config.yaml
model: "masked image model"
dataset: "aerial photos of the United States (SatlasPretrain)"
train_examples: 101725
image_size: 24
crop_scale_min: 0.5
horizontal_flip: true
method: "mae"
mask_ratio: 0.75
loss: "mse"
encoder_arch: "vit"
encoder_norm: "rmsnorm"
encoder_norm_position: "pre"
encoder_activation: "gelu"
encoder_mlp_ratio: 2
encoder_head_dim: 48
encoder_fused_qkv: false
encoder_bias: "none"
encoder_qk_norm: false
encoder_parallel_block: false
encoder_inner_norm: false
encoder_moe: "soft"
encoder_num_experts: 4
encoder_moe_every: 2
encoder_expert_mlp_ratio: 0.5
encoder_slots_per_expert: 1
encoder_shared_expert: false
encoder_patch_size: [2, 2]
encoder_layers: 12
encoder_width: 384
encoder_positions: "learned"
encoder_register_tokens: 2
decoder_width: 128
norm_pix_loss: true
decoder_layers: 4
residual_init: "scaled_by_depth"
optimizer: "nadamw"
learning_rate: 0.0012
beta1: 0.9
beta2: 0.95
eps: 1e-10
max_grad_norm: 1.0
max_steps: 6700
batch_size: 256
epochs: 16.9
lr_schedule: "cosine"
final_lr_fraction: 0.01
warmup_steps: 200
weight_decay: 0.1
Rows from block 11 of the encoder of a small masked image model, named by matrix and row number. Rows with one number within an expert belong to one neuron, the router's apart. Each number is 128 + 24 x the weight over its row's rms, rounded and kept within 0 to 255. All counts start at 0.
Before each expert's rows are labels from the 100 images, of 14848, where the router gives the expert most weight on average: "patch colour" is the nearest of a few named colours to the mean colour under the peak. Only what is clearly more common there than usual is listed. The data: aerial photos of the United States (SatlasPretrain). In brackets: how many of the 100, against the usual share in percent.
# router: slot weights (encoder.blocks.11.mlp.router.weight, 4x384), inputs 64-127
# up: expert up (encoder.blocks.11.mlp.up, 4x192x384), inputs 64-127
# down: expert down (encoder.blocks.11.mlp.down, 4x384x192, transposed), outputs 64-127

# expert 0
patch colour: grey (93 vs 54.8)
router.0 [133 119 131  84 100 136 131 134 127  69 162 112 117 141 116 120 158 154 125 125 110  93 137 140 157  66 136 105 128 124 161  89 154 142 163 118 147 147  89 112 141 138 141 119 116 102 161 125 134 128  96 146 129 135 103 109 129 149 120  67 160 137 165 132]
up.0 [ 97 107 106 157 108 146 130 160 163 161 128 101 118 130 105 110 134 132 149 124 105 112 144 139 139 108 173 169 154 156 147 119  63 176 149 171 142 110 107 113 148 117 126 126 109 142 138 143 123 135 138 143 172 116 102 128 172 139 132 116  95 160 150 104]
down.0 [120 116 141 137 128 144 196 110 102  83 155 159 133 104 124 153 119  91 143 144 113 176 144  79 114 136 104 110 151 111  89 127 143 107 122 122  98 153 141 160 100 150 134 106 128 149 103 129 152 110 131  75  95  91 145 145 111 116 129 145 155 159 128 119]
up.1 [109 122 101 142 147 129 134 161 101 154 146 112 109 132 124 110 106  98 135 161  97  90 109 141 158 121 123 186 127 120 116 123 208 153 109 136 138 130 150 146 152 172 119 141 123 135 166 124 144 112 127 130 108 139 116 129 160  61 104 137 162 144 154 167]
down.1 [130  94 144 121 102 120 255 121 121 103 118 114 134 152 173 138 124 136 110 111 131 127 116 151 118 118 110 122 141  75 152 144 163 121 119 140 153 130  69 145 146  92 138 125 103 131 130 138 111 131 158 107 174 109 137 102 115 119 158 129 170 137 115 100]
up.2 [128 124 142 133 139 130 140 136 140 154  96 128 140 149 127 139 120 181 161 107 111 122 146 109  92  98  89 136 150 114 154 122 119 126 154 153 124 159 110 123 172  99 161 138 100 156 125 185 138  81 102 101 160  78 172 125 148 177 111 118  38 134 104 102]
down.2 [144 122 125 135 123 139 253 127 113 157 125 109 126 105 143 121 110 151 122 135  91 146 129 141 147 127 155  95 141 136 124  88 137 152 158 118 127 132  98 114 120 151 113 151 121 128 132 127 135 114 154 151 153 131 130 114 133 155 136 102 156 144 147  88]
up.3 [183 127 121 134 159 159 116 106  76 102 131 125 120 147 176 147 135 123 160  83 117 137 121 137 113 147 144  85 132 119 103 159 176  66 124 131 126 142 131 146 131 167 123 125 136 117 123 127 127 178 129  78  46 186 129 139  80 156 145 150 129 128 100 164]
down.3 [102 124 157 118 120 127  95 151 170 133 101  82 150 152  95 133 140 126 115 143 152 139 158 142 162 101 125 179 128 119 165 123  88 151 119 143 124 171 101 107 136 132  89 103  92 112 158 117 127  94 112 154 174  97 114 126 156 124 152 122 164 103 154 109]
up.4 [148 142 155 113 146 115 101 154 101 132 136 149 158 136 154 123 145 110 119 108 110  99 116 158 123 154 115 150 102 149 102 105 138 102  96  73 112 148 144 116  94 163 155 143 117 135 148 147 151 178 133  93 108 130 145 167 119 146 132 163 169 139 111 174]
down.4 [ 95 143 125 136  96 130  58 131 130  90 100 120 118 130 122 109 145 124 114 143 150 147 139 130 125 125 126  88 126  69 152 135 143 154 120 135 155  86 133 108 139 100 136 101 109 146 132 125 129 119 144 159 138 158 117  81 139 105 159 119 110 142 140 103]
up.5 [104 142 155 120  98 140 140 120 160 111 128 102 154 150 175 113 153 154 167 113 123 108 156 141 138 132 132 146 161 140 139 123 126 139 102 119 137 140 142 136 165 116 181 148  93 143 111 170 149  79 123 126 148 126  93 152 155 195 142  63  94 160 137  93]
down.5 [131 154 103 142 113 126 255  99 126 126 118 100 126 125 163 126 154 136 108 159 116 125 137 144 104 115 123 148 135 118 147 107 126 103 174 144 125 134  90 134 145 121 115 104 138 129 120 124 142 136 167 136 116 130 140 127 119 133 155  92 139 138 122 121]
up.6 [ 65 135 149 102 107 155 132 113 148 150 111 124  96 165 126 119 148 127 125 114 104 129 145 126 128  48 112 127 160 119 153 125 130 156 125 139 119 121 148 101 133 125 178 144  79 147 151 149 114 108  93 166 143  71 126 120 187 138 142 124  92 147 150 116]
down.6 [111 127 101 140 104 151 252 127  88  97 133 120 129 123 174 149 161 136 113 138 125 132 133 139 128 107 123 130 144 108 111  89 127 124 149 147 156 139  96 123 138 124 115 131 150 108 157 146 124 117 117 138 104 112 157 116 146 109 133 104 137 153 123 140]
up.7 [ 91 138 150 151 106 100 169 130 151 114 119  77 126  92 156  97 148 170 139 140 166 112 146 141 139 140 108 116 143 117 159  91 141 153 118 119 142 144 119 138 113 126 138 126  80  52 138 145 104 137 114 143 178 124 129 115 115 127 142 107 131 120  96 113]
down.7 [116 114 125 110 141 127 240 123  96 105 137 133 127 171 134 108 160 167 150 138 149 140 123 135 146 126 116 147 133 122 145 127 134 143 151 148 124 161 119 130 139 140 111 138 128 135 127 110 148 139 111 148 127 111 125 129 137 122 127 163 161 137 129 108]
up.8 [129 179 193 152  81 101 128 118 170 111 141 131 173 113 131 117 106 113 130 136 133 137 132 121 107 134 130 155 101 122 112 129 154 165  66  58 120 115 146 107 141 135 131 136 102 126 133 176 170 144 133 135 115 110 144 154 139 151 143 115 152 125 162 122]
down.8 [128 108 109 102 162 125  64 175 122 160 125 112 137 180 150 140 136 138 139 116 138 138 116 107 173 151 103  84 100 148 153 114 112 113 129 149 124 108 126 120 130 115 162 140 121 149 145  67  40 126 118 123 159 145  85 104 140 117  87 134 140 100 148 189]
up.9 [150 120 131 113 129 180 120 145 146 107 130 121 128 125 150 171 115 128 107 108 151 128 131 118 148 128  86 137 108 133 112 151 138 144 149 165 118 130 139  98 157 137 128 123 131 107 113 133 135  95  87 141 140 111 128 120 126 127 130 123 113 178 139 133]
down.9 [105 147 123 121 117 143  42 113 128 135 129 141 124 129 112 128 101 135 128  98 119 117 142 110 146 139 139 127 125 109  94 122 140 104 140 110  97  91 148 133  92 110 121 149 120 124  81 137  98 136 144 104 122 121 144 141  90 114  92 139 117  98 129 140]
up.10 [102  79 134 122 105 146 122 120 187  94 148 137 128 125 132 165 131  95 103 115 126 132 136 113 157 112  93 130 134 136 124 136 137 152 125 157 148 106 137  90 130 127 125 120 126 103 102 144 127  86 110 200 169 104 121 123 153 135  89 102 158 178 161 124]
down.10 [193 149 121 121 127 107  96 108  94 140 127 149 141 145 104 101 134 174 150 111 132 144 109 135 137 162 172 134 109 124 143 149 135  78 133  83 107 150 129 140  59 124 134 117 128 105 154 117  92 167 153  72 120  98 138 145 108 123 125 179 111  92 126 152]
up.11 [124 127 155 128 126 160 109 148 122 111 108 109 121 130 117 151 142 135 145 156 107 119 141 117 133 109 175 156 130 120 119 131 121 116 128 117 114 165 137 172 131 134 154 142 109  92 134 150 145 115 130 104 168 136 147 163 140 114 117 117 106 103 164 131]
down.11 [121 151 145 155 160 111 120 120 106 157 159 153 181 161 153 139 166 119  98 132 164 111 132 123 125 122 110 118 167 141 128 120 118 112 146 119 181 141  82 117 118 140 107 102 114 144 112 127 138 127  98 105 138 103 133 132 102 110 122  87 162  99 160 116]

# expert 2
patch colour: green (57 vs 2.4)
router.2 [147 143 102 156 118 163 130 145 163 132 116 125 151  74  61 129 123 135 139 176 142 126 127 133 128 119 126 143 124 149 105 165 159 131  93 150 136 108 173 132  98 121  99 152 140 127 129 131 129 164 140 170 159 117  98 118 133 111 145 143 135 157 109 145]
up.0 [132 120 108 123 120 185 131 150 145 153 133 106  98 149 170 134 141 127 116 108 123 118 124 122 228  89 130 126 118 114 177 131 158 173 189 176 142 124 118 133 171  96 137 119 105 107 136 152 159  96 127 131 150 112 126 115 131 159 132  69 135 156 116 108]
down.0 [138 115 142 131 124 116 125 119 133 143 155 170 127 148 101 134 112 162  81 140 165 100 149 103  54 131 108 157 146 118  96 132 143 133  94 124 131 110 104 121 106 165 106 144 125 144 104 109  77 132 125  97  94 104 145 158 115 118 128 115 124  91 176 138]
up.1 [107  92 132 122 159 129 117  84 131 111 133 130 147 152 149 130 126 151 104 180 107 133 124  91 115 136 115 144  97 116 134 149 156 115 128 122 126 125 128 121 136 115 119 128 143 114 100 136 135  96 114 109  82 115 154 144 135 141 127 106 129 155 176 145]
down.1 [125 187 130 141 113 136 124 180 132 132 160 140 125  90 155 127 149 121 127 117  96 109 148 166 113 125 109  89 116 154  85 130 142 138 156 131  94 168 120 106 126 152 153 100 129 100 168 112 169 148  87 131 130 120  94 120 145 128 121 128 160 136 102 112]
up.2 [177 141 125 128 145 151 116 129 121 157 140 114 151 144 147 173  82 120 163  93 148 126 169 132  79 148 117 128 120 125 106  89 156  98  76 123 101 148 145 170  88 165 136 128 124 143 126 153 107 151 134 104  64 137 106 188  94 170 129 168 144 143 132 144]
down.2 [115 161 120 148 146 133  18 155  98 114 120  98 110 112 143 119 175 100 117 142 114 156 120 131 137 147 142 140 146 116 128  99 152 147 150 140 125  97 105 125 112 156 127 115 138 117 139  90 122 108 117 172 147 135 168 139 112 129 102 165 153 119 127 145]
up.3 [116 166 139 149 109 104 142 127 167 127 104 157 103 118 102 103 107 141 109 181 155 133 118 137  89 129 134 109 154 139 133 133 101 133 141 131 129 155 126 153 127  99 163 151 116 146 105 113 193  90 147 156 139  95 148  90 130 159 142 120 122 111 152  86]
down.3 [122 136 152 148 130 202 208 148 121 142 120 125 158 137 118 132 138 116 152 125  99 145 151 176 111 136 143 135 133 136 187 133 122 133 102 111 192 150 128  91 156 146 189 132 107 124 103 137 164 140 105 101 138 163 115 179 146 123 154  89 117 109 147  93]
up.4 [109  96 127  65 174 150 120 122 126 161 131  91 136 173 124 148 117 118 100  77 124 138 161 107 206 103 157 107 114 138 139  83 125 132 159 106 127 140 137 154 159 110 120 137 151 138 102 122 111  76 127 101 125 122 122 149 117  97 143 149 171 156 148 136]
down.4 [157 156 115 170 117 126 122 153  90 121 122 163 187 152 164 123 124 113 150 140 116 114 140 168 100 137 111  87 141 130 144 177 117 107 102 124  93  71 139 116 123 176 133 106 127 144 174 137 156 160 125 132 110 138 145 136 117 143 113 140 142 119 108 126]
up.5 [147 134 142 145  85  71 127 149 114 127 143 154 135 116 138 143 163 133  80 152 139 101 143 125 143 121 156 119 128 115 110 109 130 114 130  76 112 144 151 141 142  96 146 130  99 142 146 153 143 137 109 119 153 155 129 150 175  72 142 129 102 141 137 140]
down.5 [102 135 132 121 131 150 106 117 124 141 127  93 134 118 164 114  97 101 194 127 143 118 165  76 131 118  77 124  57 117 147 168 136 111 136 168 106 102 117 160 162 174 125 114 134 108 140 154 148 121 162 138 135 139 117 123 110 160  97 142 140 103 137 106]
up.6 [127 167 143  99  83  94 144 128 105 136 130 117 126 143 160  98 155 128 163 137 137 127 186  99 127 117 123 110 105 116 100 110 147 106 105  70 129 132 125 110 113 109 133 131 114 139 166 159 114 150 137 101 110 155 125 141 165 120 155 139 136 122  96 126]
down.6 [140 132 137 146 184 160  79 140 150 144 113 137 123 128 156  97  84 120 134 137 122 127  97 114 111 158 132 124 114 142 166 134 118 127 131 152  73 106 146 127 111 167 124 163 130 115 128 150 155  92 158 177 139 137  96 127  97 145  87 149 109  88 155 130]
up.7 [117 149 157 118 101  72 132 108 131 127 118 133 145 117 117  94 121 131 134 131 138 146 147 157 109 129  94 119 132 133 147 111 148 139  86  63 127 119 142  83  85 116  97 126 127  94 143 163 116 141 146 132 137 142 105 112 126 156 129 163 143 103 113 109]
down.7 [136 148 160 129 116  98 150 137 174 142 133 134 137 155 117 154 139 112  91 153 106  87 136 116 141  84 134 129  86 120 130 135 105 131 162 153 123 158 122 169 141 117 104 157 120 165 144 118 122  87 136 165 171  97 162 117 145 111 127 119 143 101 163 147]
up.8 [156 118 127 118 142 164 128 133  95 141 129 101 130 142 161 149 104 108 134  89  92 118 112 119 167 110 118  80 115 118 142 136 160  92 142 152 148 110 118 171 102 118 116 130 152 132 125 130 138 135 102  77  53 142 139 112  79 180 132 153 150 127 115 126]
down.8 [143 136 131 133 111 118 102 125 134 127  99 148 127 178 120  96 153 133  67 131 155 126 122 133 100 127 147 147 162 124 106 126 152 140 116 111 119 113 143 106 113 164 105 101 121 140 147 131  99  90 164 122 142 131  92 127 116 108 153 119 145 137 122 110]
up.9 [118 138 138 161 153 170 147 156 168 127 114 148  97 117 110 115  88 153 184 138 103 126 111 173 107 111  84 180 138 109 116 137 146 118 132 159 124 142 134 170 111 123 144 129  99 132 100 117 140 140  97 170 114  89 174  99 172 159 117 140 121  97 135 144]
down.9 [170 146 160 147 125 132 223 104 140 133 128 141 129 119 140 137 130 105 149 162 144 125 132 160 109 138 121 108 138 123 169 142 132  95 144 106 148 145 122 119 131 112 133 145 153 142 122 135 126 158 135 161 134 128 133 149 129 106 129 114 132 138 100 123]
up.10 [131 134 124 101 106 101 164 158 142  70 126 135 145 115 141 157 121 124 139 108 222 100 137 126 132 131  88 162 115 121  60 117 143 149 139 114 110  96 106  75 164 149 101 137 104 112 118 146 120 111 177 115 138 112  67 157 136 129 147  91 138 119 126  96]
down.10 [142 121 133 153  92 140 234 106  86 142 138 130 109 139 163 105 172 121 120 133  97 112 129 131 106  99 117 150 120 119 101 140 100 141 123 129 142 127  87 126 121 125 121 114 150 126 122 151 123 161 134  89 117 127 118 134 156 121 134 123 171 179 110 123]
up.11 [122 159 124 108 139 170 121 137 141 174 121 140 129 170 156 123  91 106 161 112 126 156 145 131 113 105 111 128 140 117 196 150 123 145 105 177 126 105 125  76 157 138 128 104 138  91 137 132 134 112 165 167 150 127 104  95 150 142  96 117  70  88 123 125]
down.11 [105  77 132 121 114  97 138 107 150 135 112 156 160 122  45 142 123 111 107 122 130  92 126 104 141 129 112 161 134 124 108  91 128 125 114 120 125 164 164  72 131 130 152 123 146 143  93 145 111 117  81 138 157 118  80 143 157 130 140  96 165 140 112 129]

# expert 1
patch colour: black (29 vs 1.4)
router.1 [103 150 124 128 100  81 126  92  91 132 117 130 165 100  87 129 111 161 125 125 113 131 118 142 116 140  78 135 117 124 119 106 139 125 109  92 145 110 151 104  99 139 104 142 167 113  74  86  98 136 112 123 134  93 137 120 107 127 130 146 139 137 129 169]
up.0 [130 131 115 188 120 133 124 120 160  72 132 124 122 106 135 137 101 138 117 127 119 146 123 139 117 113 132 136 116 132 179 172 138 156 135 115 134 131 124 101  97 131 138 129 110  80 133 105 139 139 136  95 149 127 126 112 130 187 143 115 147  81 142 134]
down.0 [ 82  86 103  88 155  98 126 158 105 154 107 144 161 129 115 145 150 130 122 141 146 136 141 121 112 128 115 120  99 130  90 101 100 154 128 105  90 125 159  99 129 116 125 132 127 186 120 146  85 133 147 163 125 133 130 138 152  78 136 139 114 136 109 136]
up.1 [145 138 101 152 139 148 134 154 121 128 142 107 163 117 108 133 117 151 144 108  81 140 104 154 127 130 126 123  90 127 128 172 113  64 107 141 143 144 133 135 121 142 136 137 120 129 126  91  99 167 136 101  93  99 163 111  66 138 108 147 167 129 115 154]
down.1 [ 97 121 118 114 154 146 105  79 113 139 128 152 119  76 152 121 130 121 115 125 133 106 104 124 126 131 127 133 185 123 140 118 109 158 163 125 153 100  77 181 115 146 103 117 128 127 113 109 134 110  85 110 119 134 126 136 128 104 173 153 114 143 138 102]
up.2 [114 145 153 122 135 125 138 162 159 117 149 179 120 116 128  98 117 128 120 124 121 120 163 166 101 117  90 156 107 138 159 110 122 129 135 135 110 158  90 145 132 119 151 133  86 153  78  93 149  97 162  86 123 144 152 123 105 109  92 123  93 129 120 150]
down.2 [108 126 137 142 122 116 222 126 113 118 150  97 148 131 164  99 113 122 122 115 138 114 125 135 108 104 119 113 152 133 104 126 143 125 128 131 131 136 143 118 137 128 151  83 107 109 147 123 144 131 125 124 125 101 129 145 138 108 138 132 145  94 133 149]
up.3 [ 94 135 139 107 155 125 160 153 114 155 149 171 116 109  91  75 115 145 164 111 122 121 129 144  55 124  90 113 114 146 148 157 102 101 133 137 109 141 124 154 107 136 155 147  84 134 100  87 137 136  93 108 162 118 126 109 114 114  71 131  69 127 110 153]
down.3 [ 80 162 189 131 140 120 231 119 105 125 146 118 135 115 125 104 166 158 117 141 164 142 113 140  82 139 127 131 112 120 117 125 118 115 114 139 140  98 107  80 157 137 139 124 133  81 138 101 135 144  97 149 114 117 132  91 156 134 113 112 122 132 132 120]
up.4 [ 95 107 111  71 141 153 130 144 113 161 125  80 116  88 114 128 129 114 120  72  88 137  89 137 170 142 126 156 132 116 161 100 105 150 160 129 144 171 108 143 109 120 137 122 170 155 109 143 110 119  95 138 135 109 102 137 100 105 149 136 128 134 149 160]
down.4 [103 172 103 161 140 127 143 109  92 101 130 181 135 151 165 102 139 173 133 164 137 116 123 138 116 119 142  86 161 127 108 140 171 125 144 155  99 122  86 126 149 125 112 157  93 118 136  62 149 148 146 148 106 150 157 117 163 141 116 102 114 132  76  91]
up.5 [ 99  96 126  87  91 134 136 167 157 151 139 134 108 118 119 145 148 126 104 202 126 117 132 124 182  97 129 149 160 123 173 125 116 135 177 142 117 138 106 127 134 127 151 128 100 127 178 137 161  76 109 156 186 133 103 136 172 101 117  61 104 133 151  95]
down.5 [151 147 111 153 131 135 178 112  97 108 165 151 160 104 154 152  97 126 148 104 128 123 116 129 105 146 126 119 106 165  76 114 124 128 128  99 101 124 146 129 117 110 117 120 113 136  60 109  94 166 137 116  92 178 147 139 100 120 106 167 115 132 112 149]
up.6 [137 153 115 197 120 141 118 116 141 133 116 131 122 111  99 125  90 129 139 136 101 146  90 156  91 117  94 113 130 109 148 159 122  90  86 119 125 126 119 139  99 118 135 129 127  84 138 114 126 176 113 116  97 121 143 135 117 226  81 126 125 114 100 122]
down.6 [123  93 108 102 130 137 143 115 106 159 145 149 135 116 146 109 149 116 108 120 156 146 109 118 136 120 187 145 121 137 109 110 109 155 185 113 132 123 118 119 128 145 125 133 123 191 110 138 123  87 165 120 115 109 104 129 126  73 144 166 131 155 122 113]
up.7 [ 85 113 137  51  91 123 134 114 127 120 120 129  98 115 117 116 154 111 152  68  92 127 124 116 113  50  64 136 120 115 170  86 174 150 136 105 102 137 131 129 114 119  95 122 181  93 155 168 148 143 122 144 115 139 105 138 152 142 135 136 131 119 141 117]
down.7 [144 141 125 156 151 101 174 157 135 145 132 147 172 145 134 122 123 120  96 135 143 111 118 142 120 121 147 122 112 134 108 138 103 116 100 111 159 156 104 119 119 136 129 136  91 181  96  94 110 109 105 136 141 116 131 126 102 106 130 157 105 135  97 149]
up.8 [127 105 140 123  79 141 131 158 158 158 134 112  94 137 117 152 145 133 109 161  80 134 133 133 178  66 149 157 142 140 144 128 121 133 183 130 119 155 116 148 130 111 138 126 109  99 170 136 173  91 131 136 197 153  99 134 163 100 118  98  70 132 132 104]
down.8 [128 114 103 140 151 139 177  84  92  97 130 165 142  97 118 144  89 141 122 140 172 139 135 146 112 172 119 127 110 178  92  97 155 119 118 154 130 108 111 146 151 115 119 114 127 140  91 101 137 159 131  98  96 137 167 111 125 142 123 140 165 147 147 124]
up.9 [114 137 143 128 191 145 147 117 109 113 146 160 114 118 118 119  91 132 136 107 106 142 129 171  93 122 109 134 118 126 156 116 124 124 144 157 139 126 152 164 119 123 141 136 114 141  70  60 126 136 132  91 120 127 117 106 106  95  69 160  98 122 123 159]
down.9 [116 141 144 158 105 113 255  75 114 126 114 113 108 137 159 109 152 136 146 164 118 165  98 139 116 132 112 120 174 125 126  99 121 155 136 119 163 117 113 111 145 120 144 105 112  65 119 117 151 144  93 124 113 103 124 108 114 126 124 143 142 140  90 122]
up.10 [140 138 124  90 110 124 134 104 106 154 128 108 120 130 157 135 145 120 147  72  84 116 106 146 146  87 131 146 122 124 186 154  97 115 153 121 137 159 142 121 118 124 104 138 156 121 145 145 139 137 142 112 185 138  83 123 110 159 115 120  40 119  99 135]
down.10 [122 108 132 148 134  93 110 154 110 117 146 138 143 108 126 109 127 101 127 126 166 152 150 137 130 147 137 129 156 138 104 123 138 125 105 116 170 126  94 110 121 131 103 100 103 162 110 119 120 114 103 116  87  98 165 145 162  91 149 141 131 139 139 117]
up.11 [135 127 136 130 117 145 133 119 132 102 104 106 141  90 150 164 141 121 122 129 103 126 132 155 156  88 109 131 127 123 159 118 165 170 171 141 104 164 140 128 160 141 124 136 130 107 151 150 189 126 142 110  89 119 134 141 142 157 140  75 151 145 147 100]
down.11 [135 140 136 132 148 132 183 142 127 172 120 137 151 141  94  91 107 128 141 135 127 127 134 122  98 131  90 133 132 124 104 125  89 115 134 136 118 134 130 119 139 108  90 123 124 148  85 132 104 121 134 134 142 108 139 160 105 111 114 146 127 115 135 161]

# expert 3
patch colour: grey (90 vs 54.8)
router.3 [173 114 138 129 178 171 110 128 101 128 133 141 120 138  82 171  95  95 138 121 162 129 154 110 112 130 158 152 139 117 122 148 117 100 111 124 118 120 147 189 112 148 115 117 113 147  94 119  97 116 152 137 113 188  75 176 103 114 153 178 115 111 142 139]
up.0 [105 184 161 134  97  72 123 135 169 121 124 114 141 161 156 123  85 148 135 163 128 140 160 137  80 133  98 197 104 137  84 117 150 150  82 101 134 132 151 121 107 136 133 132  87 135 111 189 147 129 161 125 111 161 119 140 151 136 158 115 108 130 161 133]
down.0 [160 147 117 128 102 120  90 114 126 130 135 149 144 112 105 152 151  93 160 128 128 158 151  98 145 129 107 117  86 113 137 112 106  74 133 121 118 156 151 112 149 109 151 162 136 105  92 114 104 103 146 125 152 108 101 170 102 144  98  94 104  89 140 156]
up.1 [143 114 133 150 152 144 127 118  82 114 166 133 165  55  89 134 130 111 154 147 121 144 153 111 133 155 104  80  94 140 109 124 181  99  97 118 146 109 119 106  75 153 101 113 162 164 128 123  89 207 100 118  57 120 133 122 118 114 129 144 178 136 115 161]
down.1 [104 152 127 105 146 106  83 142 149 120  97 107  94 127 141 128 158 112 115 110 164 111  84 146 134  84 147 146 101 163 134 118 121 169 162 125 155 121 130 162 165 102 146 126 107  87 143 112 100  92 120 175 150 132 116 122 120 153 107 140 118 107 134 117]
up.2 [149 147 113 174 125 148 141  95  82 126 147 129 174  68 110 140 114 122 181 133 120  97 137 138 136 124 126  90 105 135 118 116 122 121 110 110 133 126 127  88  83 159 108 127 172 127 122 127 130 193  86 102  74 133 118 129 141 126 112 134 138 135 116 152]
down.2 [ 87 121 154  92 140 112 116 163 147 111 133 125  66 154 166 113 154 135  87 152 119 108 102 128 127 150 131 167 131  96 160 142 152 109 147 131 127 107 110 113 133 109 120 109 117 124 143 121 124  84 127 117 165 113  92  94  90 142 158 125 134  98 124 125]
up.3 [118 131 114 105 112 110 137 155 168 110 124 119 125 122 137 103 152 135 103 149 151 130  86 111 158  88 158 154 105 131 114 144 111 182 144 153 150  86 140 117 153 102 160 133  99 122 141 121 115 103 170 136 184  84 131 118 147 109 146  87 134 153 135 107]
down.3 [136 123 115 147 155 121 133 107 126 154 154 203 137 138 131 144 118 119 100 125 156 127 128 149  75 134 146 131 159 126 116 125 146 132 140 110 100 130 159 149 123  98 117 113 130 124 109 145 165 159 118 139  92 200 144 161 136 158 110 136 115 116 115 125]
up.4 [ 83 176 133 102 106 136 143 118  95 113 132 127 166 126 132 155 119 145 156 101 142 131 136 130 116  97  98  94 111 141 118  84 156 152 117  89 154 115 136 105 109 126 165 137 115 115 123  99 134 149 144  89 116 173 109 112 187 157 107 110 147 121 114 170]
down.4 [151 114 142 108  91 153 230 144 118 122 113 111 117 118 145 122  91 144 132 127 128 126 122 137 100 125 125 102 133 130 122 130 123  76 125 127 128 111 127 122 136 138 119 117 116 107 132 108 133 133 117 151 127 134 166 130 147 138 133 130 135 173 143 153]
up.5 [130 117 147 129 154 150 130 103 101 128 137 135 156  93 121 154 123 110 152 134 148 133 139 145  82 168 110 133 103 139 138 109 156  99  84 130 108 134 132 111  53 153 118 133 158 157 117 127 106 195 121 112  55 146 143 125 143 112 104 143 102 129 113 181]
down.5 [117 133 104 114  89 140  69 123 137 118  87 136 105 136 131 116 166  94 129 137 110 126  91 154 134 105  99 125 142 115 125 139 127 129 139 112 166 120 132 139 171 111 139 125 129  77 156 121 150 114 147 150 130 132 125 104 115 143 181 116 154 131 137 100]
up.6 [ 97 133 128 113 120 139 157 134 121 113 141 112 106 135 125 164 165 153 127 105 164 150 153 125 146 109  93  98 138 115 129 146 130 128 149 116 159 114 111  83 149 115 154 105 153 138 125 127  99 109 108 156 191  96 129  77 154 131 126 144 125 151 113 126]
down.6 [135 123 112 133  99 159 228 129 120 123 138 119 163 144 125 129 151 123 121 119 127 148 159 135 120 105 109  84 123  94 135  88 117  98 114 149 142 110 113 100 141 117 146  84 121  98 108 138  98 112 111 141 160 129 127 118 131 144 124 142 129 117 148 149]
up.7 [125 148 159 123 156  67 116 117 139  99 111 160 125 130 114 108  96 128  44 187 125 116 138 130 108 152 116 112 146 114  90  96 130 151 110  89 115 128 131 117 100 116  97 137  77 122 125 118 124 157 102 153 124 140 130 146  97 136 142 126 168 130 169 136]
down.7 [146 137 104 103  95 135 132 161 141 153 101 131 150 167 163 145 147 106 170  95 100 128 118 132 145 110 131 129  68 125 114 133 144  75 135 143 123 160 145 174 143 138 158 119 102 159 122 133 109 140 174 163 145 168  90 130 144 127 116 129 109 120  89 167]
up.8 [132 120 136 127  95 130 129 132 134 111 133  97 121 177 178 120 134 133 181  73 129 136 107 140 116  92 147 141 101 110 144 157 145 150 134 112 139 146 128 132 134  95 160 128 124 152 154 167 106 130 154 133 145 109  84 110 136 186 140 104 118 140 140 108]
down.8 [142 134 108 131 123 126 137  81  97 135 144 131 160  90  89 175 117 146 132 128 144 126 200 138 128 168  85 124 132 134  92 129  88  57 135 118 136 160 141 101 124 151 128 132 110 136  67 143 151 154  61 137  90 113 159 175 112 114 106 160 126 116 135 121]
up.9 [123 104 145 155  81 117 131 146 156 133 148 145 130 103 116 111 170 112 126 124 125 141 123 114 137 100 102 135 125 149 175 148 130 161 164 141 141 133 121 109 194 113 104 132  81 119 132 168 172  88 132 172 221  46 128 125 195  83 139  84 100 143 136  70]
down.9 [ 82 111  80 127 163 122 148 131 107 153 146 125 113 152 126 104  95 132 108 109 110 104 102 147  93 117 137 173 152 120 124 129 126 132 124 137 149 126 119 141 109 111 156 153 150  98 125 107 110 123 126  93  79 163 108 130 115 160 138 136 147 124 140 135]
up.10 [109 128 119 132  74  68 116 148 157 123 113 138 124 135 114  87 149 111 104 145 136 122  95 111 122 126 132 125 158 148 161 185 128 141 181 131 129 106 107 118 200  96 130 146  84 118 159 158 151  99 137 142 221 115 138  98 168 127 163 102 135 132 134  76]
down.10 [125 142 124 136 160 164 245 153 134 152 140 120  82 143 128 129  95 134 105 146 116 146 134 133 111 106 122 142 157 135 154 146 137  95 124 143 115 127 140 179 106 137 157 112 116 119 112 142 149 128 106 128 111 154 123 132 129 145 105 142 103 131 144 122]
up.11 [115 111  96  97 134 149 130 168 128 127 131  69 142 117 114 131 115 143 130 112 143 137 119 133 134 140 114 116  82 101 132 121 109 163 151 152 198 111 142  91 143 107 150 103 170  93 104 136 111  99 145 110 132 161  83 100 128 140 124 132 141 158 165 157]
down.11 [141 111 127 103 124 113 135 133 139 141 119 187 136 152 108 139 122  89 118 154 158 145 175 134 108 142 149 147 115  81 122 128 106  90 134  91 116 102 167  81 122 124 146 138 109 119 102 144 107 163 114 146 152 105 154 130 116  99 145 165  76 124 112 134]